A small audio embedding model, trained from scratch.
Model: 9.62M parameters, log mel input, arch wide_resnet, activation relu, widths [96, 192, 384].
Training: soap at rate 0.002, held-out accuracy 100%.
Data: trained on synthesized solo parts of chorales (CocoChorales), 39062 training examples.
Rows from block 4 of a small audio embedding model, named by matrix and row number. Rows with one number belong to one channel. Each number is 128 + 32 x the weight over its row's rms, rounded and kept within 0 to 255. All counts start at 0.
After each channel's rows are labels from the 100 clips, of 14976, where the channel reaches its highest value: "peak in band" is the frequency band that holds the peak. Only what is clearly more common there than usual is listed. The data: synthesized solo parts of chorales (CocoChorales). In brackets: how many of the 100.
# convs0: first 3x3 conv, stride 2 (model.blocks.4.convs.0.weight, 384x192x3x3, each kernel summed), inputs 39-77
# convs1: second 3x3 conv (model.blocks.4.convs.1.weight, 384x384x3x3, transposed, each kernel summed), outputs 39-77

convs0.67 [101 108 130 158 117 143 144  94  98  91 177  77 108 122 136  91 127 146 179 143 130 111 150 134 101 162 129 133 117 134 130 107 105 125 122 163 110 101 112]
convs1.67 [118  83 100  79  43  66 105  90 146 124 159 154  61 102 157 121 141 108 111 121 130  68  85 174  82 152 121 131 120 195  72  93 144 165 128 107 145 129 106]
peak in band: 1000 to 2000 Hz (97)

convs0.376 [161 130  51 136  82 126  94 181 129 142 202 130 166 103 176  83  92 107 120 140 155 121  73 151 165  73  88 116 191  94 156 145 159 129 111 186 101 149  94]
convs1.376 [139 101 117 100 130 157 143 147 141  27 105 143 114 148 143 152  75 153 127 160 130 150 113 131 147 133 134 163  70 154 166 114 197 103 138 165 103 106 141]
peak in band: 1000 to 2000 Hz (62)

convs0.184 [139 146 124 138 135  94 159 169 149 112 137  70 127 198  97 121 130 174 128 174 120 153 139 145 153 144 128 138 137  88 135 142 190 113 110  74 118 115 103]
convs1.184 [101 155 101 133 115  99 134 124 136 108  99  96 132 182 110 120  84  90  70  79 162 130 115 137 130 150  89 149 101  98  81 132 124 109 112  99 136  91  90]
peak in band: 2000 to 4000 Hz (91)

convs0.85 [183 114 141 119 127  91  97 129 158 110 104 208 143 120 151 147  83 121 130 129 115 141 130 167 170  96 141 104 140 145 126 108 134 109 183 146 106  85 128]
convs1.85 [ 60 138  41 166 153 142 169 141 108 124 138 120 160 198  91 110 150  60  83 132 151 126 127  88 113 131 112  97 134 122 140 144 117 125 159 153 152  32 191]
peak in band: 0 to 250 Hz (100)

convs0.283 [ 99 139 115 142 126 161 121 166  91 146 132  74 125  90 255 128 115 141 139 127  88  72 126 124  77 110 128 164 145 131  47 126 107  99  80 124 157 143  91]
convs1.283 [160  72 110 144 163 117 170 167 128 143 163 147 129  66 136 147 118 126 109 137 156 128 146  81 126 131  64 135 112 112  96 103 112 142 104 107 139 124 103]
peak in band: 2000 to 4000 Hz (93)

convs0.308 [ 97 100 203  85 140 114 126 114 133 140  72 145 194 102 129 158 110 108 104 101 127 106  91 103 177 148 123 142 117 105  94 138  96 109 116 164 111  85  81]
convs1.308 [102 113  75  89 159 109 108 134 129 101  70 115 176  78 115  90 183 167 139 154  77  65 169 156  32 127  93 159 103  92  94 115 164 102 132  99  57 100 144]
peak in band: 0 to 250 Hz (100)

convs0.103 [119 150 122 149  81 127 152 167 128 131  68 127 130  73 117 206 114 124 152  82  98 108 102 109 117 181 124 126  86  68 157  81 182 126 153  95  89 138 111]
convs1.103 [167 112 110 140 120 140 141 173 107 225 140 110 100 195 204  99 147 113 161 139 139 180 122 125 143 129  73 112 111 152 129 116 107 186  87 154 115 137  86]
peak in band: 2000 to 4000 Hz (100)

convs0.151 [179 109  54 120 113 111 134 177 178 139 187 126 158 111 125  79 148 172 123 128 114 166 113 138 179  60 143  82 178  64 127 151 158 111 111 105 144 130 152]
convs1.151 [126  80  81 122 166 139 146  58 137 124 114 171 184 147 123  88 117 108 119 116  73 168 103 129 146 140 124 138 122 139 154 121 112 139 102 103  86 152 148]
peak in band: 1000 to 2000 Hz (40)

convs0.78 [119 151 159  73 120 179 131 116 149 165 109 186 154 168  75 121 125 152 120 158 150 158 119 133  40 113 146 117 119 129  73  74 164  97 130  78  97 138 143]
convs1.78 [111 124 168 150 100 143 167 131 118 114 168 176 184 165 104 111 161 147 134 188  96 102 120 105 153 147 106 171  93 145 112 155  98 132 148 114 124 188  90]
peak in band: 2000 to 4000 Hz (53)

convs0.382 [159 150 129 182  44 132 124 146 110 129 141 126 137 117 129  54  75 156 136  94  86  84 105 108 173  76 126 118  73 115 146  35 204 156 135 146 127 131 153]
convs1.382 [170 134 151 105 149 116  93 125 114 114 126 125 220 173 179 216  74 168 143 183 130 155 127 185 177  84 134  69 124 185 146 202 164  91 121 120 117 140 128]
peak in band: 4000 to 8000 Hz (100)

convs0.271 [170 128 137 125 155  94 146  84 187 164 129 176 117 172 141  43 123 143 109 138 149 126 164  90 133 102 177 127 123 165 126  86  73 136 149 145 109  53 150]
convs1.271 [182 173  95 146 115 143 137 128 111 111 135 140 161 127  99 139 161 153 146 135 106 107 187 115 136 128 148 116 187 173  99 187 152 115 138 102 121 144 153]
peak in band: 4000 to 8000 Hz (73)

convs0.112 [150 127 136 124 141 111 119 149  96 133 136  62 141 104 161 108 145 108 154 114 104 154  71 114 123 119  57 139  96  61  75  82 127 143 188 143  71 114 109]
convs1.112 [133 131  78  60 156 130 154 127 125 160 169 134 142 142 133 156 123 157 126 154 121 215 122 110 172  79  81 102  99 159  71 135 134 183 153  86 143 168  97]
peak in band: 4000 to 8000 Hz (70); 250 to 500 Hz (30)

convs0.356 [ 92  87 162 127 114  95 100 125 165 117  88 110  86 101 212 103 165 185 127  94 106 149 119  97 106 121 158 157 145 155  77 105  79 136 107 129 188 101 138]
convs1.356 [ 94  93 121 177 199  99 112  10 130  96 124 161 174 127 100 106 125 133 132 175 149  82 146 117 145 136 110 112 181  76 127 151 172 124 161 118 100 142 124]
peak in band: 1000 to 2000 Hz (90)

convs0.166 [153 153 120  70 113 104 182 176 130  98  70  96 175 103 130 147 108 118 112 131 135  93 122 134 107 133 107 151  71 115  92 131 139 129 124 131  53 136 152]
convs1.166 [139 163 144 144 135  94 110 106 158 125 134 142 141 125 175 158 128 127 178  76  64 170 124 102 136 120 141 111 112 114 157  88 175  78  57 152 111 145 129]
peak in band: 4000 to 8000 Hz (80)

convs0.270 [128 134 166 193 112 137 181 138  86 124 124 119  68 126  91 125 137 126 191 174 109 116 132 146 123 158 151 147 133 104 171 129 140 136  55 136 145 171 120]
convs1.270 [143  78 112 128  37 169 162 183 134 135 150 102 178 168 129 192 124 149  69  85 113 128  72 139  77 128 172 116 148  89 160 126  99 109  77 103 149 115  87]
peak in band: 1000 to 2000 Hz (72)

convs0.64 [ 78 124 142 158 128 105 124  87 121 140 129  86  48 141 152  91 130 129 160 132  84  80  72 129 119 204 188 132 128 173  62  81 168 110 121 144  84 156 119]
convs1.64 [134  99 110 141  86 145 102 167 123 133 123 136 179 106 109 114 175 142 157  68 190 110 152  99 119 136 136 128 159 219 141 173 142 135  74 168  88 139 122]
peak in band: 2000 to 4000 Hz (88)

convs0.82 [168 168 154 112 113  99 185 114 102  99 178  98  67 147 118 120 164 128 129 138 111 106  85 144  97 172 117 103 147 135 115 121 154 166 147  90  78 132 142]
convs1.82 [126  98 119 106  95 138 160 100 103 141 148 126 111 180 107 174  79 129 159 134  99 107  75 174 146  71 128 115 131 166  98 174 132 142 115  81 167 188 134]
peak in band: 0 to 250 Hz (100)

convs0.234 [113 163 105 127  96  63 114 128 198 117 106 101 158 185  65 111  68 131 154 148 117 125 188  67 134 138 146 135 108 115 109 166 167 152 112 109 188 156  81]
convs1.234 [136 181 138 175  67 142 130  87 144  99  98 125 132 142 117 129 107 150 105 116 150 118 182  79 103  79 196 143  96 137 113 127 135 121 106 102 131 107 112]
peak in band: 4000 to 8000 Hz (100)

convs0.36 [121 161 159 162 122 109 112  87 128 150 115 148 139 141 178 136 133 119 116 151 130 147 165 179 164 118 106 137  56 154 127  96  98 105 127  80  63 142 144]
convs1.36 [155 144 106 148  91  86 140 109 162 134 131 127 105 116 114 109 166 137 162 198 148 136 121  93 142 141  79 176 133  91 162  91 109 143 118 147 168 159 146]
peak in band: 1000 to 2000 Hz (49)

convs0.214 [223  94  88 125  92 184 216 176 114 126  75 130 108  81 122  80 162  42 146 108  95  70 106 185  89 178 126 138 118  99 167 136  91 114 142 123 101 114 112]
convs1.214 [153 171 166 120 128 153 110 149 196 163  77 165 109 208 119 171 152 208 177 150 113 213 174 195 128 132 108 142 133 111 116 154 158 103  78 118 142 139  75]
peak in band: 0 to 250 Hz (100)

convs0.66 [128  62 159  85 130 114 158 147 105 171  72 119 117  99 181 128 135 116 112 132  76  59  79 140  82 139  95  68 127  78  97  85 119 144  53 164  97 136 126]
convs1.66 [129 134  91 122 124 119 137 146 107 117 105 114  97 159 161 134  41 176 164 146 126 161 133 156 120 136 104 147  78 127 106  97 110 114 153 116 121 153 106]
peak in band: 2000 to 4000 Hz (100)

convs0.71 [ 84  82 133 177 137 149 129 145  75 107 146  88  84  81 132 178 109 100 186 156  94 111 146 142 114  93 155 107 137  90 126  91 114 139 135 117 175 148 108]
convs1.71 [145  84 203 113 142  71 140  87 116  91 177 122  90 126  83 160 116 115 142 140 143  98 156 162 160  91 189 147 137 122  85 107 101 165 130  82 159 132  94]
peak in band: 2000 to 4000 Hz (77)

convs0.65 [ 96 146 124 122 155 137 132 124 115 153 191 101  93 108 136 100 170 159  90 116 127 147  76 156 219 145  92 103 147  90 116 193 124 106 182 119 191 133 123]
convs1.65 [181 112 169  97 163  97 146 128  75  50 122 120  74 109 106 130 148 133  95 144 116 115 138 105  91 124 139 134  87  58 113 169 115  81 123 101 154 122 130]
peak in band: 4000 to 8000 Hz (95)

convs0.119 [129  77 154 127 146 154 201 152 167 115 142 126 154 186 117 133  53 138 139 129 120  99 154 109  98 135 121 113 147 122 118 118 161 137 149 122 102 156 153]
convs1.119 [144 140 124 159  68 112  93 154 121 150  87 138  88 143 155 149  92 109 141 122 108  49 123  82 160 149 134  73 110 111 163 161  60 118 185 139  97 100 137]
peak in band: 4000 to 8000 Hz (56)

convs0.22 [122 109 163 102  85  86  50 155 147 149 177 117 115 154  74 150 167 196 138 108 120 135 134 142 112 169 104 114 173 120  93 136 108  96 166 168 119 138 142]
convs1.22 [131 153 138 122 163 134 215  56 169 109 139 128 138 181 149 143 120 157 121 117  94 107 110 146 153 198  98 110 115 138 138 135  80 163 105  49 148 119 174]
peak in band: 0 to 250 Hz (100)

convs0.122 [ 69  99 153 100 133 131 159 128 130  91 117 135 147  84 196  93 126 164 105  98 150  82  72 148 114 118 116  81 102  94 145  69 127 125 168 125 154 109 125]
convs1.122 [159 134 173 116 110 127 112 143 145 115 122 113 139 158 102 131 107 116 149 108 148  87 104 162 130 152 113 120  69 178  74 164 160  97  61 103 116 115 101]
peak in band: 1000 to 2000 Hz (34)

convs0.229 [155 135 151 169 112  59 105 105 115 103 117 110 116 140 107 103  99 175 137 137 207 146 106 134 117 153 138 234 126 156 157 130 101  92 146 183 129 137 176]
convs1.229 [153 138 142  99 175 162 162 137 172 112  99 166 133 142 126 150 119 144 108  38 152 147 129  84 141  84 171  84 126 166 114  96 122 181 125 107 129 139 122]
peak in band: 1000 to 2000 Hz (86)

convs0.129 [114 105 158 100  90 108 109 161 151 146 146 112 153  27 147 134  53 172 120  93 116 125 109  81 131  50 136  55  80 141 156  97 145 179  75 127 127 169 126]
convs1.129 [136 143  98 117 175 108 119 148  87 102 128 135  95 174 135 129  67 124 106 141 156 135 161 193 162 105 104  19 134 128 133  99  93 163  84 101 136 133 169]
peak in band: 2000 to 4000 Hz (86)

convs0.273 [165 116  99 113  77 153 147  72 140 172 110 121 124  94  71 123  75 110 152 166 170 126 161 102 124 128 141 179 156 121 125 123 143 116 116 105 108 119 146]
convs1.273 [ 68 168 124 136 123 126 137 159 160 137  90 178 129 159 154 105 147  79 171  78 138 144  94 169 146 155 128  95  95 160  89 136  85 152 150 111  85 100  96]
peak in band: 4000 to 8000 Hz (98)

convs0.138 [ 96 136 119  89 132 117 192 149  75 105 122  99 187 177 159  53 129 140 105  98 152 168  93 129 166  97 145 143 146  84  97 157  83 116 105  81 170 144 106]
convs1.138 [ 74 156 144  95 168 149 144 116 114 168 174 169 160 140 112 145 126 106 170  88 167  56 140 162 155 199 124 170 147 138 146 128 167 145  87 144 106 100 118]
peak in band: 1000 to 2000 Hz (83)

convs0.213 [128 124 141  85  95 151 118 141 113 152  78 139 156  49  88 228 138 154  56 146 119  87 113  83  93 154  78 146 142 206 112 136 140 146 111 161 121 131 177]
convs1.213 [ 82 153 167 131 150 120 123 160 119 101 135 110 144 211 106 128 193 121 104 103 110 182 130 125 127  85  67 102  89 142 104  77 123  53 169 150 134 123  87]
peak in band: 4000 to 8000 Hz (98)

convs0.207 [142 130 135 143 123  96 176 191 148  87 146 104  98 172 103  89 129 138 115  65 114 120  95 131  99 114  95  82 119 175 163 148 152 204 174 125  91 173  72]
convs1.207 [142 124 117 144 154 118 175 139  84 181  95 151 167 145 181 142 153 108 149 142 143 165 185 162 149 126 189 122 115 103 154 103 154 151 159 173 137 134 122]
peak in band: 2000 to 4000 Hz (100)