config = dict(
    model='audio embedding model',
    dataset='synthesized solo parts of chorales (CocoChorales)',
    train_examples=39062,
    input='log_mel',
    num_classes=13,
    norm='batchnorm',
    channel_attention='se',
    residual_init='scaled_by_depth',
    eps=1e-08,
    max_precond_dim=1536,
    epochs=44.6,
    final_lr_fraction=0.01,
)
Rows from block 2 of a small audio embedding model, named by matrix and row number. Rows with one number belong to one channel. Each number is 128 + 32 x the weight over its row's rms, rounded and kept within 0 to 255. All counts start at 0. Numbers have three digits each.
Before each channel's rows are labels from the 100 clips, of 14976, where the channel reaches its highest value: "band" is the frequency band that holds the peak. Only what is clearly more common there than usual is listed. The data: synthesized solo parts of chorales (CocoChorales).
# convs0: first 3x3 conv (model.blocks.2.convs.0.weight, 192x192x3x3, each kernel summed), inputs 96-191
# convs1: second 3x3 conv (model.blocks.2.convs.1.weight, 192x192x3x3, transposed, each kernel summed), outputs 96-191

band: 2000 to 4000 Hz
convs0.120:109195125103137164153133156089174191202103140128091158110134112090154117087125113105132114130148105115153104159175144127153119118111174163109148090113137100182159147135141116147159131115106083126090087094103105054064092106124125132153188119130135156135145133140095136172115144098060162056
convs1.120:128147132119165148114108041110204173127112098131097150075106076110117140073112137133099111112129114116118169079147087144108111105126118142098113161139110107090115045191158133122110117151089108139080100131114155129072159104120085169135146197100118135185168092114137132172124103117088182063

band: 4000 to 8000 Hz
convs0.1:126247182210161118118132089152110108108117121117056101159159152145168124136218142151206154133051082123111147132160107122155108113108149092171131105157107131178135146148082121091199093129135086064099120083083103079138153153075136164097131094109124103153116117146132161125140142134105159118
convs1.1:147147129166150116148130094109094147113132085137177178092160143117143140138103104129135179094128120089135130039161082075127094169184166098109109088065118128091156155086076123124124175154073119101077155136153120154055170123104108111139188097138142130144083136116127182091151122152129101133

band: 2000 to 4000 Hz; 1000 to 2000 Hz
convs0.82:116244181085116081145150104122097087144123121163154084097139200124136160107126124106148080091111113134104112116126174102156078132081130109114094181085100126112109078144130202170145067056111049132139079162097173159155139102122129104147155163087118109160165141175092129132074119061084079160
convs1.82:162175170166179163146085138090110194128143089151189170139137153166170124137161124126203143113100111160111145116160130135121132117194114158198137149180091172061162089094196128086132096115079064082149107142132105138092095110140190153172118125044058057125088176093096115138112143132142115157

band: 4000 to 8000 Hz; 0 to 250 Hz
convs0.106:149082141117087080184142176128124178079134120112144088162089111114110139140159159170084107176118146127091135143133072167129139153159096149142176109166076103115102096095167094082073116144156164056104090183134189131103131110139079100128127119088115138136097113137074188103063154075171084092
convs1.106:148148107100138099117151159147121114131050172088102130160160132123134116095152084087149099127166110112056146127155099203182142152085104139126129125178186138149126142127170124100125127176131169139125114150158176136138165143159100140110139112114091112094116110112096134132142144134153139114

band: 0 to 250 Hz
convs0.158:066099105129156122123114094173131188153111073156119128114076140165156156142138087128110138111148150118094126137131138149089131127193175172187191119186116114143121136168116104128058136098132100152153095115103126090086115072098152085157137108158134111160061072085129117138144121113123102098
convs1.158:092130111105144146119142067091095085098085111132113110163142199124171144120149173149151112144117157096147100110092113133121109154115114227060154051121140094109093103072053127107150150148090079076108120121089099102135094118091109145092162133092121076095111109108084120122146102188157155110

band: 4000 to 8000 Hz
convs0.70:096175185115067116172127132143102149128142095120140134062130138117251107051101135114112134154108101111142108115137123138137142135199139097120165200092127120139118132085176118153116077158130094109069139151101098168105123099147135072136091126100114131171111135094103145075138103121062075137
convs1.70:090182119138136136200082097125108146170118127146159060128125124170179148107137131153150150155099148070155160144114161075157133126161125137118171139122079155096140112138121089176204130161145102083085112125057137190154114062182128115123118146137102124157097119109129081104160176083131140151

band: 1000 to 2000 Hz
convs0.175:123158143133105090114129151091113127101114100091115135119107113161116176144151098106178089130151160097078081182074220188086170174132107107071170211136105114130071118153128118088088125134150138077121095160089116109185112101109134141109106127103107108151148123141201142113096135138153123195
convs1.175:116145120167150059136111150104127161117109119151120114083006150120107133103141169173138058166120112140103127132137120117139112159133097110124110103122140110174126159141082123110117171146098171146102217047115168162109070181116174134109089148113130142105126089150178152112148103116115110123

band: 4000 to 8000 Hz
convs0.3:109091144075108110081104114080066117177169117080157152119136104115106084106127142081140131098116184141108172159129098165097070213117177164120102153088131136164120117111124082132103085137134212136071043152140089121140104093147120114141115097076127142064060132161127133082109108119162085141
convs1.3:156105128101136091140153093084132148130124084117093158129183218134146110130142105170126151081134103161153119136136128111133116184109100090116142136112126132153122162171151092136084120143115131102145052037130111133139074083142218146180085100112132061011160081189170088110148121125155136116

band: 4000 to 8000 Hz; 0 to 250 Hz
convs0.86:111155173165172157117106095099084155180140144102138140169128134069126115087109100111131106084145109112149109108165113174180157094204131090107136112109116116133103187092080090151122094150114124102121173126156151076114094080129152137120127146185173169113083179179099122089064139107132174121
convs1.86:135112152180153124174164155145138116125127149156118105101134060158060120177200124116150076137055135132171094101167186168134139137169112116147098126067150071157152086119113171100080070126154102121141111099143163183137152116124179140125120121138101151187114141131150167043128137077152088101

band: 4000 to 8000 Hz
convs0.55:160083131180147159121119131094144118067122143100058121178131056139112110172171171110187103143129105126131145119179187153104118120102107091121139067111108133093098171113120115110154135145124169156120148165076100075125193139068137142167147099139119160176098142147142171045117135125085106078
convs1.55:111084058147140096108097166129162099121117139123153117154117133130113100073120119118105091111075163144065115194159129166120069126142160091136147102076187090109137145153120167182111134134151150157090087146110131113111189138115140171146137109199100160127156126126146148179160150126153110133

band: 500 to 1000 Hz; 1000 to 2000 Hz
convs0.129:097201104103157114098139138088092119084150134106149146100135136119151186135168133114146155179118092129121134129155097076061197129151083123142114137139142136058115086176148133139145118116091152142077116116149117165227134145085146128132122093108187144124084227163123149131135094089182115134
convs1.129:122172130129150104156159156107160136132106147133161196079100150168148172152133138141171122093169103154155123109089122162134180150103074140157163104112193124172090088142142126078127124099131113091105161106132181090106095164170130058157118134151219163074095105140081112168076143088058076105

band: 1000 to 2000 Hz
convs0.142:101177140089159126107127132171147105130111183162116191114122118108083122116138122117108135101146111134062160148094144184094169097136081133096122146129182073107102108104113117132149186096157140152116107038180066121189153124108134111088048105192158108109100153155183086110161135129162140118
convs1.142:165159131116161079072161108129156066112155153125160127140164138164092162109104110118133087099129081165143136127096135102137150119193159094170126186091171052129137044098137127148091102136116079097186131122063097166105167196054089115161159159131137138161101138086145149102146087103121075136

band: 0 to 250 Hz
convs0.47:175146103110171138120174101152114130146141133118113164123159111077119109117174132158120083138102065119110072095116127187071139080172076109081123092127108112163144183115107154130138121182147195076134177122135098166126104080131181139127169105115133174112072123109153183147154106169126112117
convs1.47:134120118123127147138097114168115126131149152127140152140104091128129100107134143108110096113127117214110131165138119132126168145192132076111120119156163143136186072109113148186111126066122187152095107206114097125160118169108133117140126072088098135204137135178132114136206163149082168098

band: 2000 to 4000 Hz
convs0.56:170128124117110210121125135127130187129127120081134117123123115111093099131158105099187148068132161190155105141172149118114093110155102140175116109153115090079112122101118130165060196181118145066064129125142219158100100131141063144099123086098115098218080127113141142085133135154144092119
convs1.56:151164121107046096144110075058067111142122126108080128153135105087151140079129110131121110130126132099132125129082131162144147111099154084201093132090180158062149140089129149163135184139096168163134118146216145156166081120133125226125131062136156158196115092132112131199121146122111182081

band: 0 to 250 Hz
convs0.50:135079130157119116138103087094168191078138119126156085135116145116125095141140131151173137058127120140142135113171053127121098109111126122111095122136139113231133152130125176137146099144171090082129093134125082132101167175175180140138151083176105107097121156153106165150115139202155111204
convs1.50:157083123155124178113145179108131168054151116113106132100094130088080103133137096082125127112133120075165172174177097140157110109114165115085105093121064137206131176138152105152123131115071087095153158166124118179132203118106168123103182136119097078086084076131103164148116117160172157159

band: 0 to 250 Hz
convs0.155:142134186146117152131145093155156114117118088141133086118124134184109156154114137122100130131084124115212126131092136197174136123099116095113127092199146116135138180061115149133097142107132203146162088106145113158132121132164159121097132108081104130109143080161138125105126058076099223078
convs1.155:094128123197110178103133103169123118157170155135131123112136099181121094167104116106088163147081100193144140153073113089097104162115124149139081134144142137140097131190113077162106151111119176125110142133166108151133110138127149159190110167187117149122156122151096108146212123131095171103

band: 500 to 1000 Hz
convs0.15:129112124067143131181146114047101037114115120173125134151124152140094176145144151131203097077090150116171133147073127169107183101083118172157108097129159124119158128115148157124099167094121143128075131103193212112087089151134116148156111177083114148165214147098097129155097151150111122134
convs1.15:136132125129137104097109128166082092123066112100160139192113136142132095112186115067049096139111154111137149105205134161111136123160139140117164095159123128039107130156090117112102113096077128112135156111192193119078075136129085088094144102142102120164169133078145073124122149124161137110

band: 0 to 250 Hz
convs0.177:122123112116129124130144144127147076160126159103183072162126094114121142100113124118136131147084144114117159111120135142144109122123144159208170132095154089102145095142111110154179083117087095057122090125155139102225181116151166099133152124105180126138094100119173128133158098160120119121
convs1.177:119134119104102163125152061080109101092097109084166099137130166128133170085171096107082128111103117212155132097115066117095124148183151093128112055092105099027119096082118143125095140119169104106147127100139122146192124165078095107077098121136122143133113131197126075132121095110114161092

band: 1000 to 2000 Hz
convs0.162:098103158126110051135119129114084140124146134160121206121080111113158122090155126118073082080100132111134117096095052149117091129105152093102158137136084119152154116148131114129169127136179166130121089080130131117146072156121116116143094151169146166130099195133152153094186118100119120130
convs1.162:137152186121099116133116171106141163142172136119180140130121169142108114160134175146105181132219063149093171091117164152143130170145113136168127139103095164100123134090137174112123102134162166086177137161118161128130157193087147109100115080100144098137141114120227138031098084087159148117

band: 4000 to 8000 Hz
convs0.20:146172120129137126136182118135124092118108138084126072106061162108168083115117090130127158099165183177161105104126178109148116070137103100123169128178118134131127136084124116081109198096103146124162173194170107090157125129149177156105080076121102059083106074116133126120158144089091149105
convs1.20:117093128167132124125129146131110047118084121111110114062116138046123132166147106099088094096116169194142141091145183160097114125102126157126084158124098114116172134107117150149121141134128129115145100147156119117137116049127095207138137142133097203106091111124093073147180135095099177091

band: 500 to 1000 Hz
convs0.13:119144123111168162135084131124096160153135150106166145056116185166071181167147116129144122080179139066072144154137175121149119124136145126168094094113153125184095108092163113112072101054142137140169097117170192126112084124195089134169059159139167179103084143126137125073097096139083106142
convs1.13:182136114091173096144101120126102122111062056085149174145137122142166084172196212094137165112151127061203160139110120121163134133135135158108178114128117124156106189168116082132121109081145082156141161082136212131094117119126162125166132116150145075094153124123117098111128101177169113141

band: 1000 to 2000 Hz
convs0.148:150230123135135138154171148084158146159116148147176187112113175131196093075117114129148092094102104164064152132086121123102088116102122117066082138106153162180125120156130135101091126108107131105124150128156089206200122148124169084142137164122128080119102120114070116158097123066139107076
convs1.148:118171159124173136131150132123122174099124156113172188067110146057155092171122129157119104112166132087130165140072150140090169111169123090152131108176170167127115100084126121125145114128114069120142185119092128116096112165114105092133107166117066118123125108117150112147199167118073090153

band: 2000 to 4000 Hz
convs0.19:119178098111143155140147127153157147165067155110146145090119066123077155143153147140072099156133092124094121108133118147143076119128136141097146130099118093157075126188099116144122110100148124209118145168082095085179102142143126178173171161125149179116114134166101121106157145101144144066
convs1.19:127199091136145196166152131119154086115109138138125164096083069121056124147110069149139127137079105204117160118136149117121143127121056142145120125109128091157111131133121108161186118130150106128131156108089103083156161195100129072131066138093142109142101109158167183130150084141154131073

band: 2000 to 4000 Hz; 250 to 500 Hz
convs0.94:126087141057130136196155150132113117099118119121119081147151111140120119132145098154118119113086117148113112081183148111151109137080140129142066119133100121104127103120147157167149139092132086086105115172126107111141102122118103228181189103100122131150063133173082104154140113090097123063
convs1.94:139102109102159137167115117130160189076116089139095141188151114141202099100143119115172127154121127105108148103193136150104154141126150138154102112092086142114119106125155180226132105056101071204118136174174146106126141154145184166115096166141119130125152167145127141138221102091142120093

band: 0 to 250 Hz
convs0.171:130060133097124104120156137188117128135099083168110133100103131164118177175071112156110162139153150106098103141153120142159160111134120132163177091102123165148126170083142146146089175197139180116142132078077134151104097141121132104147184108064074131107111069078087155100099092165112137140
convs1.171:122145206140110168191095106151085088175076122086089149147149150192170166129134137152097123168133105144126096145106088129105146154162067101101173090149116175082154116113070096203101131126103108136073089100094093160118114094140119105139068111113100112098105085099059097131077095147134125088

band: 2000 to 4000 Hz
convs0.8:195119094090170154111133168160146098203115097142110086094084107139122140074126179137124093115108112116115133171095199153115112132144059113083072114154161136079121129070086178083150140193121178112131141152181154115107111104110126095117070127146146153086140145115182146099087127117159102117
convs1.8:154080066131102113125090161139127136143100155103134133081095116154128122113126061105041097137122082150087104150071111108131182116142133159125143144148169141143136096176092149109063118134128066162089159167113130115095148099109152076085121152156135142167155078191050184117179137142154098171

band: 4000 to 8000 Hz
convs0.77:101074061144077125135142211121100147136158133052113097117141156148136140123100147118105123057134109094071125178087172143203113068153113174151192117099147114114155145177138082107111174135086109115139085131107096113126109192090148163143088137044090135118110095080186116102093058094116105131
convs1.77:110022117126101127118118146111101123150136146091152108135135137178061145094106131106069081142122113098144148125113054151105145106108111114114150095112095103090124139137102116120142122151118153149090102106107141106102061127102084103142096094135101135025131116181202126085134129136099204028